{"image_size": 64, "encoder_norm": "batchnorm", "encoder_stem": "deep", "encoder_avg_pool_shortcut": true, "loss": "l1", "decoder_activation": "silu", "decoder_blocks_per_level": 2, "decoder_block": "basic", "init": "torch_default", "lr": 0.0036, "lr_schedule": "linear", "weight_decay": 0.2}
Rows from block 5 of the encoder, named by matrix and row number. Rows with one number belong to one channel. Each number is 50 + 15 x the weight over its row's rms, rounded and kept within 0 to 99. All counts start at 0. After the name is the row's rms in percent of the matrix's.
# convs0: first 3x3 conv (encoder.blocks.5.convs.0.weight, 144x144x3x3), inputs 90-107, a 3x3 kernel for each
# convs1: second 3x3 conv (encoder.blocks.5.convs.1.weight, 144x144x3x3, transposed), outputs 90-107, a 3x3 kernel for each
convs0.23 099:29 34 32 35 48 40 36 42 42 68 67 65 33 48 59 39 50 51 43 57 51 46 54 43 44 40 44 61 56 56 49 52 49 57 58 51 40 49 57 21 60 51 22 27 14 47 43 50 45 59 59 73 60 56 54 54 58 41 54 51 43 49 45 60 61 70 41 58 62 44 60 46 48 48 54 55 70 78 48 49 64 36 51 59 17 45 09 36 21 38 58 49 49 40 53 45 58 66 45 34 52 42 33 71 57 64 66 35 69 56 49 42 50 62 54 56 49 48 46 45 53 49 45 50 47 44 38 33 62 56 72 50 68 48 47 35 41 23 36 43 23 23 26 15 60 53 48 54 47 51 52 48 49 60 53 62 46 61 58 37 62 55
convs0.24 101:47 47 53 43 43 53 37 31 35 53 56 52 38 35 51 49 56 60 31 37 37 53 63 55 53 47 42 55 58 54 46 53 49 50 55 51 03 29 45 01 51 55 38 62 49 72 55 55 61 57 53 55 49 53 42 48 52 34 57 53 44 57 49 56 56 59 27 61 63 50 58 50 37 46 55 41 53 52 42 45 63 16 52 55 14 61 48 47 56 40 57 52 34 52 13 55 10 34 26 61 46 38 27 38 21 58 64 22 75 71 58 61 34 63 51 51 56 44 48 51 44 49 47 44 45 44 45 56 54 69 69 56 56 58 58 38 42 31 41 39 29 32 29 25 35 42 51 45 50 54 39 46 54 59 44 55 37 44 59 49 60 60
convs0.25 098:49 62 59 54 76 66 45 66 61 14 22 22 45 56 47 20 45 31 56 69 58 52 67 58 42 54 50 41 33 46 52 48 53 45 46 52 45 53 53 46 54 49 35 39 38 73 75 74 81 88 79 65 67 77 51 55 60 54 63 62 43 48 57 53 56 64 62 74 58 50 57 54 41 34 38 48 59 48 41 36 37 46 58 51 47 66 47 42 48 52 57 38 51 52 67 60 59 68 46 47 56 47 69 97 57 63 65 45 34 25 35 39 46 50 13 18 26 54 54 57 48 44 51 47 42 45 40 47 45 38 46 36 41 46 46 73 66 66 72 61 63 73 70 67 65 65 66 52 42 51 48 41 40 48 52 54 51 66 53 44 52 43
convs0.26 105:29 30 37 37 39 48 41 47 51 44 49 46 52 56 45 35 30 27 47 44 42 50 50 39 54 50 49 53 54 51 56 59 54 53 48 50 63 60 54 62 30 17 65 45 17 34 35 58 50 35 75 44 40 61 56 64 58 55 54 52 58 52 44 56 65 69 48 47 60 53 34 33 66 58 61 67 57 47 73 57 56 58 24 47 51 00 24 59 57 63 38 58 46 42 69 63 36 47 30 42 55 48 41 40 12 56 68 31 52 56 52 50 69 52 50 54 42 52 49 48 51 49 49 50 48 48 51 63 80 51 24 66 61 51 73 19 29 20 27 33 26 24 28 21 47 50 39 55 55 44 50 49 44 58 64 72 45 44 66 49 37 32
convs0.27 100:58 60 38 58 58 45 51 60 58 28 53 58 42 43 62 25 44 55 51 68 58 37 41 53 49 53 45 67 57 63 42 35 41 53 64 45 58 58 57 55 60 62 45 51 59 38 39 51 73 71 39 81 76 40 62 47 48 63 61 47 52 69 61 54 59 49 64 63 46 48 59 46 42 54 64 27 00 64 33 30 58 31 31 37 36 62 38 67 60 78 55 83 43 36 31 56 71 44 60 62 66 59 72 00 43 42 30 47 57 58 44 27 35 71 38 56 63 50 48 42 48 47 48 43 49 51 63 59 45 68 66 52 68 59 41 54 53 43 56 54 40 56 57 45 48 57 49 56 57 45 49 55 53 40 36 32 46 38 39 54 42 55
convs0.28 097:54 46 46 75 52 81 42 51 63 53 46 40 48 33 33 98 86 90 43 32 36 67 77 63 48 67 50 49 50 44 36 26 39 36 45 55 51 52 53 59 50 60 45 47 49 66 51 29 65 05 54 44 63 53 44 50 48 53 51 64 39 47 51 44 50 41 67 54 55 45 47 53 58 55 62 61 46 63 52 39 53 66 61 41 58 42 56 39 31 22 26 68 45 68 30 25 56 24 55 54 61 38 87 46 74 11 17 29 43 59 50 45 27 12 70 50 60 47 42 42 45 54 53 39 53 57 61 43 27 70 42 59 19 33 24 55 57 60 44 46 61 45 55 66 45 40 52 64 77 55 55 59 55 48 59 37 57 34 37 52 40 57
convs0.29 102:55 42 42 57 55 46 61 48 45 36 45 50 53 51 58 19 27 38 56 45 57 41 50 67 55 52 64 68 54 48 71 50 46 68 55 57 65 46 54 24 29 57 31 48 57 47 35 49 54 51 55 46 25 45 76 53 47 63 41 43 61 53 50 73 61 53 51 35 49 38 40 51 49 40 45 45 40 33 56 46 54 58 33 68 04 35 76 67 64 59 34 38 47 73 59 53 34 60 43 85 39 52 31 52 62 57 50 32 39 50 51 57 63 44 58 58 49 45 39 42 48 44 44 52 45 48 58 46 59 41 36 66 41 47 49 60 48 39 57 46 37 49 42 40 52 42 33 53 41 50 56 57 60 65 49 48 66 47 55 39 54 64
convs0.30 101:40 28 33 51 41 46 51 43 49 42 62 60 44 55 50 20 45 37 52 56 51 43 37 52 52 47 50 57 56 51 58 56 48 54 55 50 54 57 55 29 19 51 42 04 53 49 48 42 64 61 57 61 55 54 54 53 50 52 41 43 54 39 48 60 68 60 51 49 49 36 31 54 71 48 60 50 47 61 60 44 59 63 48 57 00 00 39 49 41 67 30 49 45 44 66 35 40 15 40 58 69 49 29 48 48 85 20 27 56 58 56 50 68 42 59 60 45 46 47 44 52 48 47 53 49 47 49 55 47 54 52 55 69 44 61 37 36 25 41 37 29 36 32 21 56 53 48 55 52 55 56 56 61 56 60 56 61 49 48 37 24 57
convs0.31 100:51 56 48 47 60 49 64 50 61 40 39 59 43 43 69 24 10 41 62 42 36 60 23 40 70 53 54 49 44 51 55 54 60 57 55 57 63 43 50 56 44 28 64 61 49 57 44 17 48 85 19 36 57 25 54 36 44 56 57 56 63 58 57 50 39 51 58 67 47 56 51 40 40 59 34 30 35 51 28 44 51 58 20 43 60 65 34 67 69 64 44 55 41 65 44 52 59 44 80 45 46 29 54 18 62 54 31 44 41 32 52 46 31 53 39 45 49 57 53 47 52 49 45 54 49 48 75 64 59 58 62 08 62 65 30 54 54 46 57 56 50 59 58 56 50 40 46 55 35 51 62 47 45 58 52 46 59 60 31 63 49 22
convs0.32 107:42 48 76 50 62 76 43 43 56 60 66 59 60 37 25 29 26 35 87 60 54 90 58 46 65 52 46 47 53 59 40 53 58 38 63 51 51 43 58 49 51 55 48 45 51 45 43 69 60 57 60 46 38 44 39 49 60 39 59 61 35 47 47 48 53 60 51 58 73 41 46 52 53 39 35 57 53 47 52 40 40 27 39 53 56 66 58 51 39 55 60 54 52 65 04 66 69 73 49 38 56 47 68 60 26 39 32 55 56 54 39 74 29 51 56 57 71 48 28 18 36 08 00 40 15 10 40 43 60 54 69 63 60 46 65 44 41 57 37 41 54 47 49 53 64 61 69 50 47 67 54 53 67 49 54 73 50 48 81 42 51 76
convs0.33 102:36 41 37 43 47 46 36 44 45 43 46 48 50 50 42 52 50 43 45 39 37 43 44 42 42 47 46 52 56 54 54 58 58 56 53 50 51 35 13 52 27 00 54 28 00 40 40 43 51 41 51 52 41 47 54 51 43 60 54 44 59 49 38 59 55 46 61 58 44 62 46 32 66 63 55 67 65 54 66 61 58 53 25 21 54 10 12 47 16 32 35 50 45 55 77 67 43 56 49 51 50 44 53 52 34 53 57 33 53 59 64 52 72 63 54 64 55 49 50 50 47 48 48 45 45 47 65 62 60 68 40 50 76 52 65 24 30 26 32 37 33 26 30 31 53 55 47 52 54 47 44 44 37 65 57 48 64 56 46 68 51 29
convs0.34 096:51 62 37 56 68 47 60 64 58 51 44 47 39 53 55 40 47 40 49 65 64 40 54 21 52 48 45 47 51 53 55 45 49 54 60 49 44 51 58 48 51 34 56 57 52 22 53 63 50 55 39 45 69 33 42 54 66 46 53 48 49 62 54 32 56 68 50 45 42 60 79 52 72 57 75 37 39 73 53 54 59 38 45 51 57 52 30 64 66 41 17 17 77 29 29 43 81 79 50 39 22 83 06 78 57 34 63 58 36 37 54 43 46 59 62 76 61 51 48 39 56 51 41 54 50 46 24 51 73 39 55 43 60 78 37 53 57 55 52 54 49 53 50 52 52 56 27 66 49 31 70 51 43 44 53 67 43 36 23 62 70 28
convs0.35 098:39 35 32 43 42 41 43 41 50 48 63 63 62 56 54 36 37 45 63 44 47 50 35 44 55 43 50 52 56 58 49 57 53 46 52 51 76 56 64 66 40 50 59 31 54 49 38 39 49 63 42 55 55 57 67 58 55 58 55 47 49 40 44 67 64 67 52 45 36 33 10 37 54 46 44 45 39 36 46 50 42 82 21 42 34 00 43 65 63 81 30 54 49 52 43 36 36 38 52 77 42 46 70 41 31 65 35 32 41 49 47 41 44 42 45 49 36 46 46 43 48 48 46 50 49 46 76 57 61 76 56 59 48 44 63 35 41 33 40 48 38 31 34 31 45 41 36 52 48 48 51 46 49 59 55 55 45 37 37 34 21 43
convs0.36 105:14 28 52 12 32 50 44 44 57 67 56 57 46 40 48 43 35 27 51 44 31 52 54 46 56 52 55 49 62 61 57 49 48 44 47 51 60 28 19 63 40 25 62 63 62 43 45 54 47 25 39 40 53 53 49 53 48 62 49 42 59 61 59 56 43 54 59 08 25 65 62 67 60 68 46 58 46 12 64 57 36 60 07 35 52 39 59 64 63 61 53 43 52 44 70 29 35 41 43 63 29 12 45 41 04 67 43 56 57 63 51 50 67 29 44 36 28 61 57 54 54 48 49 51 44 47 59 31 63 62 26 52 54 60 69 31 42 47 29 36 43 26 31 37 39 43 32 57 54 49 49 50 57 56 49 50 47 27 34 57 54 51
convs0.37 101:45 55 50 49 45 42 48 43 41 28 33 51 27 44 45 44 35 31 14 42 40 54 60 50 54 63 47 47 45 38 46 48 45 44 43 38 12 45 52 10 49 56 54 70 55 57 48 53 63 63 60 44 49 53 38 51 55 36 61 59 46 59 57 37 52 53 26 60 63 56 58 50 55 49 77 38 23 52 49 53 66 00 57 52 14 72 56 50 66 58 53 41 30 48 17 49 37 55 27 49 67 38 33 01 37 54 85 24 59 40 50 62 52 65 59 57 49 45 47 47 47 54 55 45 48 49 40 63 61 42 61 37 57 57 56 44 52 36 47 50 34 36 38 31 39 48 49 55 57 58 35 53 64 40 43 48 29 45 57 41 50 51
convs0.38 106:55 50 49 47 30 40 49 45 51 39 55 56 57 59 51 22 19 23 62 46 45 36 33 45 59 50 56 49 46 44 59 54 46 57 62 53 51 49 51 54 62 56 42 33 56 60 35 65 61 57 56 58 76 74 51 43 43 54 55 44 52 50 50 58 45 49 56 60 45 34 33 41 39 45 44 37 20 51 60 63 57 58 43 39 14 00 17 67 64 69 49 60 61 53 53 58 37 00 35 75 60 45 56 07 40 86 32 52 39 54 49 39 48 43 38 35 35 52 52 48 53 51 48 50 47 45 75 48 50 53 28 38 39 54 62 38 39 35 53 46 43 53 49 43 45 45 45 45 46 43 41 50 45 38 26 45 45 52 48 48 44 58
convs0.39 097:33 57 54 41 62 51 34 50 47 19 22 33 39 48 35 56 52 39 59 68 57 63 70 61 51 54 49 45 48 59 51 58 61 54 57 61 30 36 27 37 48 37 26 38 27 47 63 65 70 86 60 61 70 63 58 60 53 61 69 57 61 65 57 47 45 46 64 70 48 57 67 54 29 33 48 34 50 47 42 33 50 37 54 38 50 68 45 34 35 47 46 23 37 38 40 53 68 70 48 65 67 32 81 77 31 65 49 41 36 30 46 26 36 53 36 35 56 55 50 50 49 42 47 46 42 43 50 57 51 60 67 42 43 45 37 57 54 53 53 51 53 52 52 56 66 62 62 59 51 53 52 44 49 35 42 46 45 64 54 63 77 60
convs0.40 109:42 43 38 44 43 43 35 38 43 52 53 58 57 56 54 61 67 57 42 44 46 51 56 52 42 42 42 51 54 54 46 54 50 48 53 46 66 49 41 61 39 13 58 13 00 44 40 30 41 50 40 54 50 48 61 60 52 61 62 50 59 54 40 73 65 59 58 66 52 60 47 28 60 55 55 62 59 62 58 57 63 49 39 32 45 21 09 44 00 25 45 54 40 48 51 45 37 42 40 62 46 38 57 42 46 54 41 41 67 68 61 59 62 62 53 60 45 45 50 49 45 50 48 43 47 49 61 55 53 66 61 44 65 38 40 25 22 15 31 26 20 19 23 21 43 49 43 52 54 49 41 41 38 65 52 47 54 46 36 63 51 31
convs0.41 102:41 36 37 48 37 42 55 50 66 43 48 56 53 56 45 60 48 37 65 58 62 61 51 41 54 47 46 50 53 58 48 51 56 54 60 63 56 46 48 54 32 43 51 10 19 38 57 48 54 57 51 80 86 65 44 34 35 44 37 41 51 39 48 59 49 56 56 49 47 45 02 24 38 44 46 32 39 43 32 54 34 55 44 56 21 00 00 58 46 44 44 60 32 55 42 51 24 12 25 61 44 44 57 23 32 75 74 32 49 62 55 56 58 66 59 59 43 44 44 45 47 46 46 46 48 48 49 49 51 78 63 56 74 60 54 42 30 37 42 33 38 46 43 48 40 46 43 39 48 42 34 42 49 51 41 51 47 41 48 44 21 40
convs0.42 098:33 40 51 45 61 68 48 60 69 54 55 44 44 54 37 51 46 50 62 53 61 48 39 51 35 31 42 34 51 34 48 61 42 39 59 54 44 45 53 53 56 59 53 24 53 58 53 73 58 81 58 62 74 69 36 47 48 45 59 52 51 50 64 41 45 58 47 55 43 59 45 67 35 28 54 39 17 72 42 46 31 57 54 56 26 40 25 33 29 52 30 41 52 58 49 54 47 21 38 64 31 51 62 20 65 73 12 40 39 39 46 40 45 46 36 50 56 49 56 51 45 57 54 34 45 49 44 35 53 52 57 66 34 16 58 41 40 27 56 57 40 44 43 36 58 59 49 45 54 38 36 50 38 40 41 71 47 49 50 54 36 57
convs0.43 100:40 37 36 53 43 43 51 58 56 48 63 75 46 57 61 26 30 38 65 57 54 56 29 42 48 46 49 60 59 68 52 65 69 51 49 59 66 59 55 62 20 44 59 32 52 38 38 24 57 57 40 41 48 44 62 55 50 62 46 45 56 39 47 62 58 49 53 52 43 45 07 39 48 60 53 43 29 27 54 44 28 64 38 41 47 00 39 68 67 81 48 50 34 44 51 62 47 42 62 50 71 52 70 25 46 61 65 47 53 47 52 32 50 49 50 49 31 51 50 48 52 50 48 52 48 50 74 63 44 81 45 38 50 46 64 46 46 37 50 49 40 36 41 42 50 48 43 64 56 52 60 52 61 66 52 45 48 50 49 49 30 52
convs1.23 074:71 64 60 91 61 46 65 61 71 56 74 68 77 75 56 62 61 69 57 51 61 48 46 54 61 48 40 55 63 57 51 54 39 45 42 42 54 52 59 55 47 47 66 50 50 47 25 39 48 48 34 51 48 56 60 51 58 60 58 50 58 47 50 64 55 72 56 61 52 60 60 58 58 52 37 45 34 43 53 46 52 66 53 57 80 67 60 64 71 78 51 53 55 32 50 68 52 61 40 60 45 51 23 53 64 41 78 72 35 64 66 52 34 17 51 14 47 60 54 56 63 38 48 55 37 41 64 34 64 36 67 58 46 46 69 48 68 69 52 67 69 43 54 58 70 56 61 55 21 40 65 46 45 63 51 52 63 32 28 58 37 68
convs1.24 080:67 83 57 66 54 34 38 41 48 60 66 60 56 56 48 60 67 70 59 48 58 59 35 51 60 43 46 52 64 54 36 44 31 33 44 37 66 51 57 66 38 45 62 39 48 39 45 22 45 60 28 23 45 53 62 67 57 57 50 45 52 42 46 70 62 70 55 35 42 67 57 62 36 39 31 26 61 54 50 77 67 63 53 36 52 40 79 69 85 69 54 63 62 62 63 40 54 43 28 38 57 56 41 57 66 69 81 49 49 59 43 50 12 16 38 55 62 42 46 50 48 47 57 46 46 53 24 25 36 44 51 39 44 38 62 43 61 57 60 71 54 38 48 50 67 59 65 54 41 52 53 49 52 66 42 45 64 18 46 59 44 68
convs1.25 119:68 74 59 73 82 58 56 68 56 52 61 65 45 34 48 45 28 37 54 49 57 57 67 59 57 68 58 50 64 54 65 76 69 47 49 48 52 61 52 57 74 62 51 62 53 32 43 38 36 79 53 52 51 47 56 66 52 70 86 67 59 62 52 52 67 56 66 90 71 55 49 45 62 57 59 74 79 54 60 63 61 53 50 46 32 56 37 42 68 52 39 34 55 40 47 61 54 40 68 37 44 64 35 89 65 43 31 43 48 47 57 61 44 43 57 42 50 42 34 30 34 28 29 46 45 46 38 27 34 31 61 38 45 58 35 43 55 48 43 57 54 40 48 53 65 50 61 56 33 47 53 50 53 61 61 38 60 77 41 56 46 44
convs1.26 067:51 55 66 48 51 63 42 48 63 59 52 55 76 97 52 58 59 57 62 50 56 63 30 37 60 45 47 60 59 62 42 48 35 31 48 36 56 57 67 43 39 49 56 52 64 38 51 63 42 40 53 57 58 54 59 59 66 44 49 48 45 53 60 66 55 74 43 41 59 48 58 65 73 64 37 51 47 25 62 36 31 47 32 30 94 72 78 77 70 73 60 67 60 46 44 51 38 47 42 76 52 56 68 50 51 53 89 59 53 56 55 42 66 33 28 40 41 40 43 43 57 42 46 47 40 33 68 74 71 38 18 61 65 59 77 56 76 56 43 68 69 39 58 55 69 67 60 59 38 53 59 43 50 66 48 65 63 14 72 51 21 62
convs1.27 110:51 35 50 46 89 77 57 74 59 71 55 47 51 74 90 35 44 69 52 46 57 50 38 60 44 49 65 44 54 55 43 70 70 42 53 60 58 44 44 52 41 43 60 65 56 43 43 37 44 51 60 43 75 70 46 42 52 50 61 64 64 64 63 54 42 51 38 50 36 59 68 56 39 55 56 11 00 83 43 36 50 48 67 82 41 71 61 55 16 30 57 50 59 46 41 37 47 71 53 56 60 69 57 44 56 57 72 73 56 53 47 25 30 71 42 53 68 33 43 35 36 71 39 34 61 36 80 72 57 31 31 46 61 61 64 55 72 69 46 65 71 47 55 59 56 49 60 49 50 53 48 42 43 59 45 53 55 81 38 59 65 43
convs1.28 126:48 52 64 62 67 61 46 61 45 58 24 40 18 34 44 88 99 85 51 62 50 55 55 48 55 44 44 35 43 48 54 45 50 68 54 53 49 51 47 63 50 60 53 51 60 44 56 48 69 49 61 32 44 54 38 48 54 63 42 52 57 46 43 44 57 45 60 33 43 33 45 47 59 46 75 73 56 59 52 24 50 71 59 46 81 62 60 33 32 34 30 63 37 58 43 43 61 42 47 22 54 43 72 46 29 45 50 21 68 38 31 37 25 50 40 83 87 46 43 55 47 54 46 37 38 32 37 68 23 82 36 42 36 28 38 45 50 43 51 55 46 51 70 57 39 41 59 51 46 46 50 38 32 51 47 53 30 38 72 29 78 62
convs1.29 089:61 38 29 79 26 51 32 45 51 53 69 53 54 52 59 65 24 39 47 47 53 21 39 63 46 47 50 64 58 49 52 49 28 43 40 36 65 49 54 54 38 40 62 58 54 53 67 48 54 53 28 40 66 27 67 58 50 64 53 39 51 52 45 63 58 56 58 49 53 62 48 45 48 60 54 57 60 29 56 65 54 55 22 28 39 92 99 30 88 63 51 56 52 63 58 05 50 36 61 58 59 56 63 56 53 85 62 39 52 59 38 47 39 52 56 46 37 46 27 40 61 49 61 50 57 52 28 64 99 38 41 27 40 57 53 51 72 66 56 73 57 26 62 53 63 55 53 57 35 57 61 38 50 81 45 54 61 35 58 63 36 32
convs1.30 072:49 41 49 71 58 58 48 47 75 56 57 53 44 76 72 70 27 56 65 48 53 46 26 41 48 38 42 56 62 59 44 50 33 41 41 42 65 48 48 44 36 39 63 59 52 41 51 33 29 40 30 20 50 37 59 55 54 54 54 43 48 49 45 73 52 56 51 49 50 47 64 67 45 70 57 58 18 59 63 46 33 50 33 41 99 64 86 46 92 54 46 63 48 78 16 25 43 45 35 60 65 49 58 34 33 54 48 59 49 52 48 34 33 65 50 40 20 49 33 49 60 60 46 37 47 47 73 63 81 44 22 43 37 61 64 48 87 73 55 82 77 27 52 51 65 54 66 56 36 51 62 36 45 77 47 57 65 44 57 62 39 48
convs1.31 110:38 60 67 36 70 38 30 45 44 47 39 68 70 77 84 28 48 54 52 41 35 55 40 38 59 53 42 47 52 62 41 52 68 32 46 56 57 57 56 50 49 48 56 56 58 51 50 47 25 46 47 47 57 51 54 47 57 49 48 52 55 53 56 69 42 61 63 41 37 57 45 33 40 64 62 39 48 93 48 65 65 25 54 56 46 47 30 59 29 20 56 61 49 53 62 48 37 76 40 67 58 56 54 26 63 70 66 59 41 46 67 47 73 94 48 68 42 42 56 27 40 71 27 43 57 35 80 59 32 49 41 43 61 61 57 56 67 68 50 64 81 57 64 86 55 62 50 56 55 44 46 39 37 63 57 48 76 88 07 66 52 14
convs1.32 107:47 35 40 44 45 29 64 43 21 46 48 59 60 28 29 54 55 36 57 50 56 55 58 54 47 61 55 53 58 64 46 52 52 59 61 58 45 36 54 40 53 64 54 60 69 48 56 54 35 57 53 43 53 68 42 30 49 37 54 58 53 54 60 40 48 60 29 50 53 53 31 47 46 66 52 38 72 90 40 71 76 51 57 34 19 54 63 47 00 46 60 22 42 37 58 54 64 69 27 52 59 55 30 30 13 36 21 17 42 58 78 36 20 46 57 36 53 55 54 55 44 47 49 48 52 58 66 26 32 52 75 49 68 52 65 64 57 48 62 57 49 71 60 52 61 59 63 43 55 55 50 54 59 51 53 52 62 39 53 56 36 50
convs1.33 073:59 58 66 53 54 59 58 60 65 59 52 57 74 64 59 61 60 65 65 60 65 54 42 58 65 57 64 54 59 59 31 37 38 31 37 34 61 58 71 48 47 61 58 61 71 58 61 62 52 55 62 54 69 55 65 64 73 56 56 62 51 59 61 68 54 71 67 50 75 66 66 70 52 61 60 50 48 53 57 56 59 57 45 42 83 74 79 77 58 62 57 61 64 65 73 87 51 63 72 56 57 63 61 57 68 59 82 74 50 54 58 46 59 50 32 47 49 55 48 41 57 47 41 50 46 35 64 67 66 55 37 55 59 55 54 50 70 66 52 68 72 43 61 58 71 63 67 55 35 50 63 47 55 62 48 59 61 48 73 68 53 70
convs1.34 107:44 76 36 66 46 57 55 43 75 48 35 71 85 57 26 74 62 62 56 38 47 61 56 35 47 64 50 50 45 46 56 47 49 49 58 59 50 53 51 38 48 38 53 52 52 45 62 49 52 61 70 51 59 48 53 41 40 43 38 49 49 52 76 56 52 65 46 61 55 42 55 47 62 35 37 48 49 44 22 40 73 82 22 14 80 99 62 22 62 96 46 22 67 31 45 58 60 48 30 60 27 64 42 50 53 19 57 80 37 26 60 73 78 38 39 32 58 46 37 38 63 43 62 61 50 39 57 50 48 24 71 55 49 71 53 49 39 36 48 50 76 62 62 82 59 52 48 54 46 59 40 45 51 47 75 64 59 48 46 36 17 35
convs1.35 071:53 45 57 52 56 55 38 51 51 53 53 56 74 57 84 71 35 39 58 52 48 60 38 47 56 42 39 63 66 66 36 45 40 46 49 51 64 51 54 35 32 33 52 53 52 54 70 56 39 57 22 41 69 44 65 68 62 37 48 42 52 57 50 82 60 66 54 20 44 58 55 56 50 61 44 50 62 30 57 67 55 41 42 34 76 95 89 73 58 30 51 68 47 64 44 28 41 40 47 81 76 49 81 55 36 85 53 47 57 59 52 44 43 64 38 67 26 45 45 38 48 64 49 39 50 39 64 71 84 52 23 35 68 63 72 49 69 56 51 70 48 33 56 50 64 60 61 62 47 52 54 36 48 79 48 53 55 32 48 60 26 31
convs1.36 083:58 60 42 28 39 52 29 42 34 59 44 56 60 25 46 55 60 49 57 62 48 55 59 50 61 46 53 62 61 62 41 36 37 46 47 41 55 59 57 41 41 49 48 43 57 71 56 55 50 44 65 58 60 53 54 61 59 34 40 33 50 53 54 64 52 59 61 30 42 67 54 74 49 49 45 62 54 08 73 87 47 23 18 17 46 37 34 82 80 71 58 66 68 70 52 42 34 16 26 40 37 34 71 63 37 89 92 75 47 30 46 51 34 31 39 68 29 43 48 44 45 66 69 47 44 58 45 44 45 53 54 69 74 59 71 54 71 53 38 44 40 50 68 57 68 61 55 44 59 44 63 55 51 61 39 56 52 36 67 58 34 59
convs1.37 091:64 55 62 64 43 50 44 52 33 59 51 43 58 77 57 40 54 73 54 45 53 39 17 50 53 43 58 54 60 49 43 57 42 31 41 46 70 54 56 56 38 38 57 41 55 40 28 28 42 39 21 38 35 45 66 57 52 53 46 44 48 43 55 54 50 62 48 48 45 56 65 55 58 63 40 20 32 69 43 48 77 30 45 65 73 68 69 85 82 48 48 56 60 40 14 43 44 47 50 36 52 56 45 41 60 57 99 68 52 53 26 38 49 55 47 19 72 35 32 57 53 51 65 41 61 49 36 62 55 36 26 42 45 61 70 44 68 59 44 69 60 46 65 59 69 64 72 51 43 63 51 48 49 53 37 59 63 42 65 57 46 54
convs1.38 095:58 33 35 50 45 56 30 42 22 74 65 50 54 50 62 09 00 32 59 52 48 58 36 49 31 29 47 63 70 71 46 59 55 42 46 52 67 42 53 47 39 39 43 55 47 53 60 60 46 66 68 40 60 54 59 55 61 49 60 58 47 44 43 51 42 44 50 62 54 59 63 62 31 63 77 71 58 78 72 72 54 23 34 62 07 20 69 85 86 55 53 60 64 55 48 27 78 55 64 51 72 58 63 49 56 72 50 35 56 51 57 46 39 70 68 75 47 35 40 38 43 66 40 45 70 55 39 49 71 56 33 42 67 58 55 59 73 63 55 67 59 14 20 19 47 47 48 65 58 65 36 30 36 73 51 63 49 51 56 72 57 48
convs1.39 093:67 68 60 73 81 57 67 72 52 46 49 59 31 11 24 67 48 46 63 52 60 60 63 71 60 69 62 48 65 60 45 63 56 43 48 40 48 58 53 46 69 59 39 53 45 31 38 36 31 80 49 48 49 32 59 72 63 58 79 67 51 55 45 60 69 67 54 75 70 57 50 43 58 55 63 55 41 48 49 63 68 53 44 42 53 73 64 39 47 59 54 54 51 41 48 68 52 60 75 46 63 56 39 83 72 38 62 63 45 50 61 41 10 18 48 33 47 54 45 30 55 42 32 65 46 42 55 40 34 41 61 47 55 46 39 46 61 52 51 75 65 49 65 57 68 54 71 54 26 61 62 50 59 62 59 42 61 67 27 62 46 38
convs1.40 077:53 50 57 49 45 50 53 53 56 61 55 57 78 66 76 66 71 81 62 58 62 58 47 59 65 51 56 48 52 56 27 32 36 30 38 40 58 54 65 52 46 58 69 65 70 48 53 47 46 49 47 47 62 50 60 58 62 48 46 56 52 53 64 68 58 70 60 39 57 70 66 70 50 63 61 43 61 62 54 64 62 63 64 50 76 78 73 84 63 65 59 57 64 53 60 67 43 59 64 59 58 63 56 56 65 58 88 74 50 60 64 48 45 50 46 43 57 45 48 40 50 51 34 46 44 32 65 60 68 64 50 54 70 54 62 47 64 62 53 71 69 44 55 56 67 61 60 56 44 51 63 52 53 66 52 57 58 42 54 68 57 78
convs1.41 091:45 59 45 52 53 29 36 43 44 68 59 84 77 78 49 38 44 66 72 54 57 57 48 53 56 39 40 50 63 58 46 48 36 34 49 55 47 47 50 47 41 47 64 57 59 32 34 13 29 42 32 47 62 51 49 60 61 52 55 48 49 55 54 51 48 64 51 31 46 88 90 69 44 65 35 39 80 58 62 60 45 41 58 34 37 45 45 99 75 62 56 56 38 53 52 55 46 47 37 52 55 26 58 42 44 62 84 54 43 46 60 29 57 40 43 74 57 40 57 52 47 60 60 37 55 46 60 44 47 48 34 51 60 50 50 70 67 50 70 73 54 27 29 26 50 59 52 52 51 46 39 34 22 54 50 69 46 34 52 81 73 73
convs1.42 081:49 47 36 72 41 29 67 56 39 57 59 63 52 40 33 53 10 54 67 52 54 48 27 47 28 13 31 58 64 59 51 59 55 45 50 44 57 38 53 48 39 53 47 39 38 49 48 41 20 35 45 36 49 34 50 55 59 59 59 60 46 41 36 53 49 46 63 70 45 59 57 53 40 55 54 21 14 82 35 40 73 26 35 57 30 47 68 49 84 65 48 55 46 49 57 68 61 44 57 69 39 19 67 53 51 43 63 35 47 52 59 26 59 66 51 30 43 53 49 48 41 54 24 50 68 31 52 27 51 63 57 73 62 55 47 38 55 43 38 64 53 22 35 34 58 61 60 53 36 50 60 42 43 49 47 58 60 35 51 62 29 58
convs1.43 085:46 22 47 39 64 54 61 74 32 71 48 43 41 50 89 54 47 55 53 59 53 59 49 45 51 45 52 66 62 59 38 64 45 53 45 45 59 51 59 41 40 43 49 60 57 64 60 50 66 55 19 52 51 49 66 62 50 43 63 42 57 61 42 70 50 56 67 44 59 59 57 51 49 82 41 55 60 28 60 49 36 15 50 39 53 75 60 91 51 08 55 74 52 61 19 32 49 28 46 71 78 30 80 49 49 77 60 47 59 54 37 31 36 59 36 60 41 41 42 47 46 65 47 44 59 51 54 80 78 63 05 29 55 43 65 57 78 58 56 77 55 46 57 42 61 51 61 58 47 40 54 40 42 71 48 57 57 57 57 63 50 38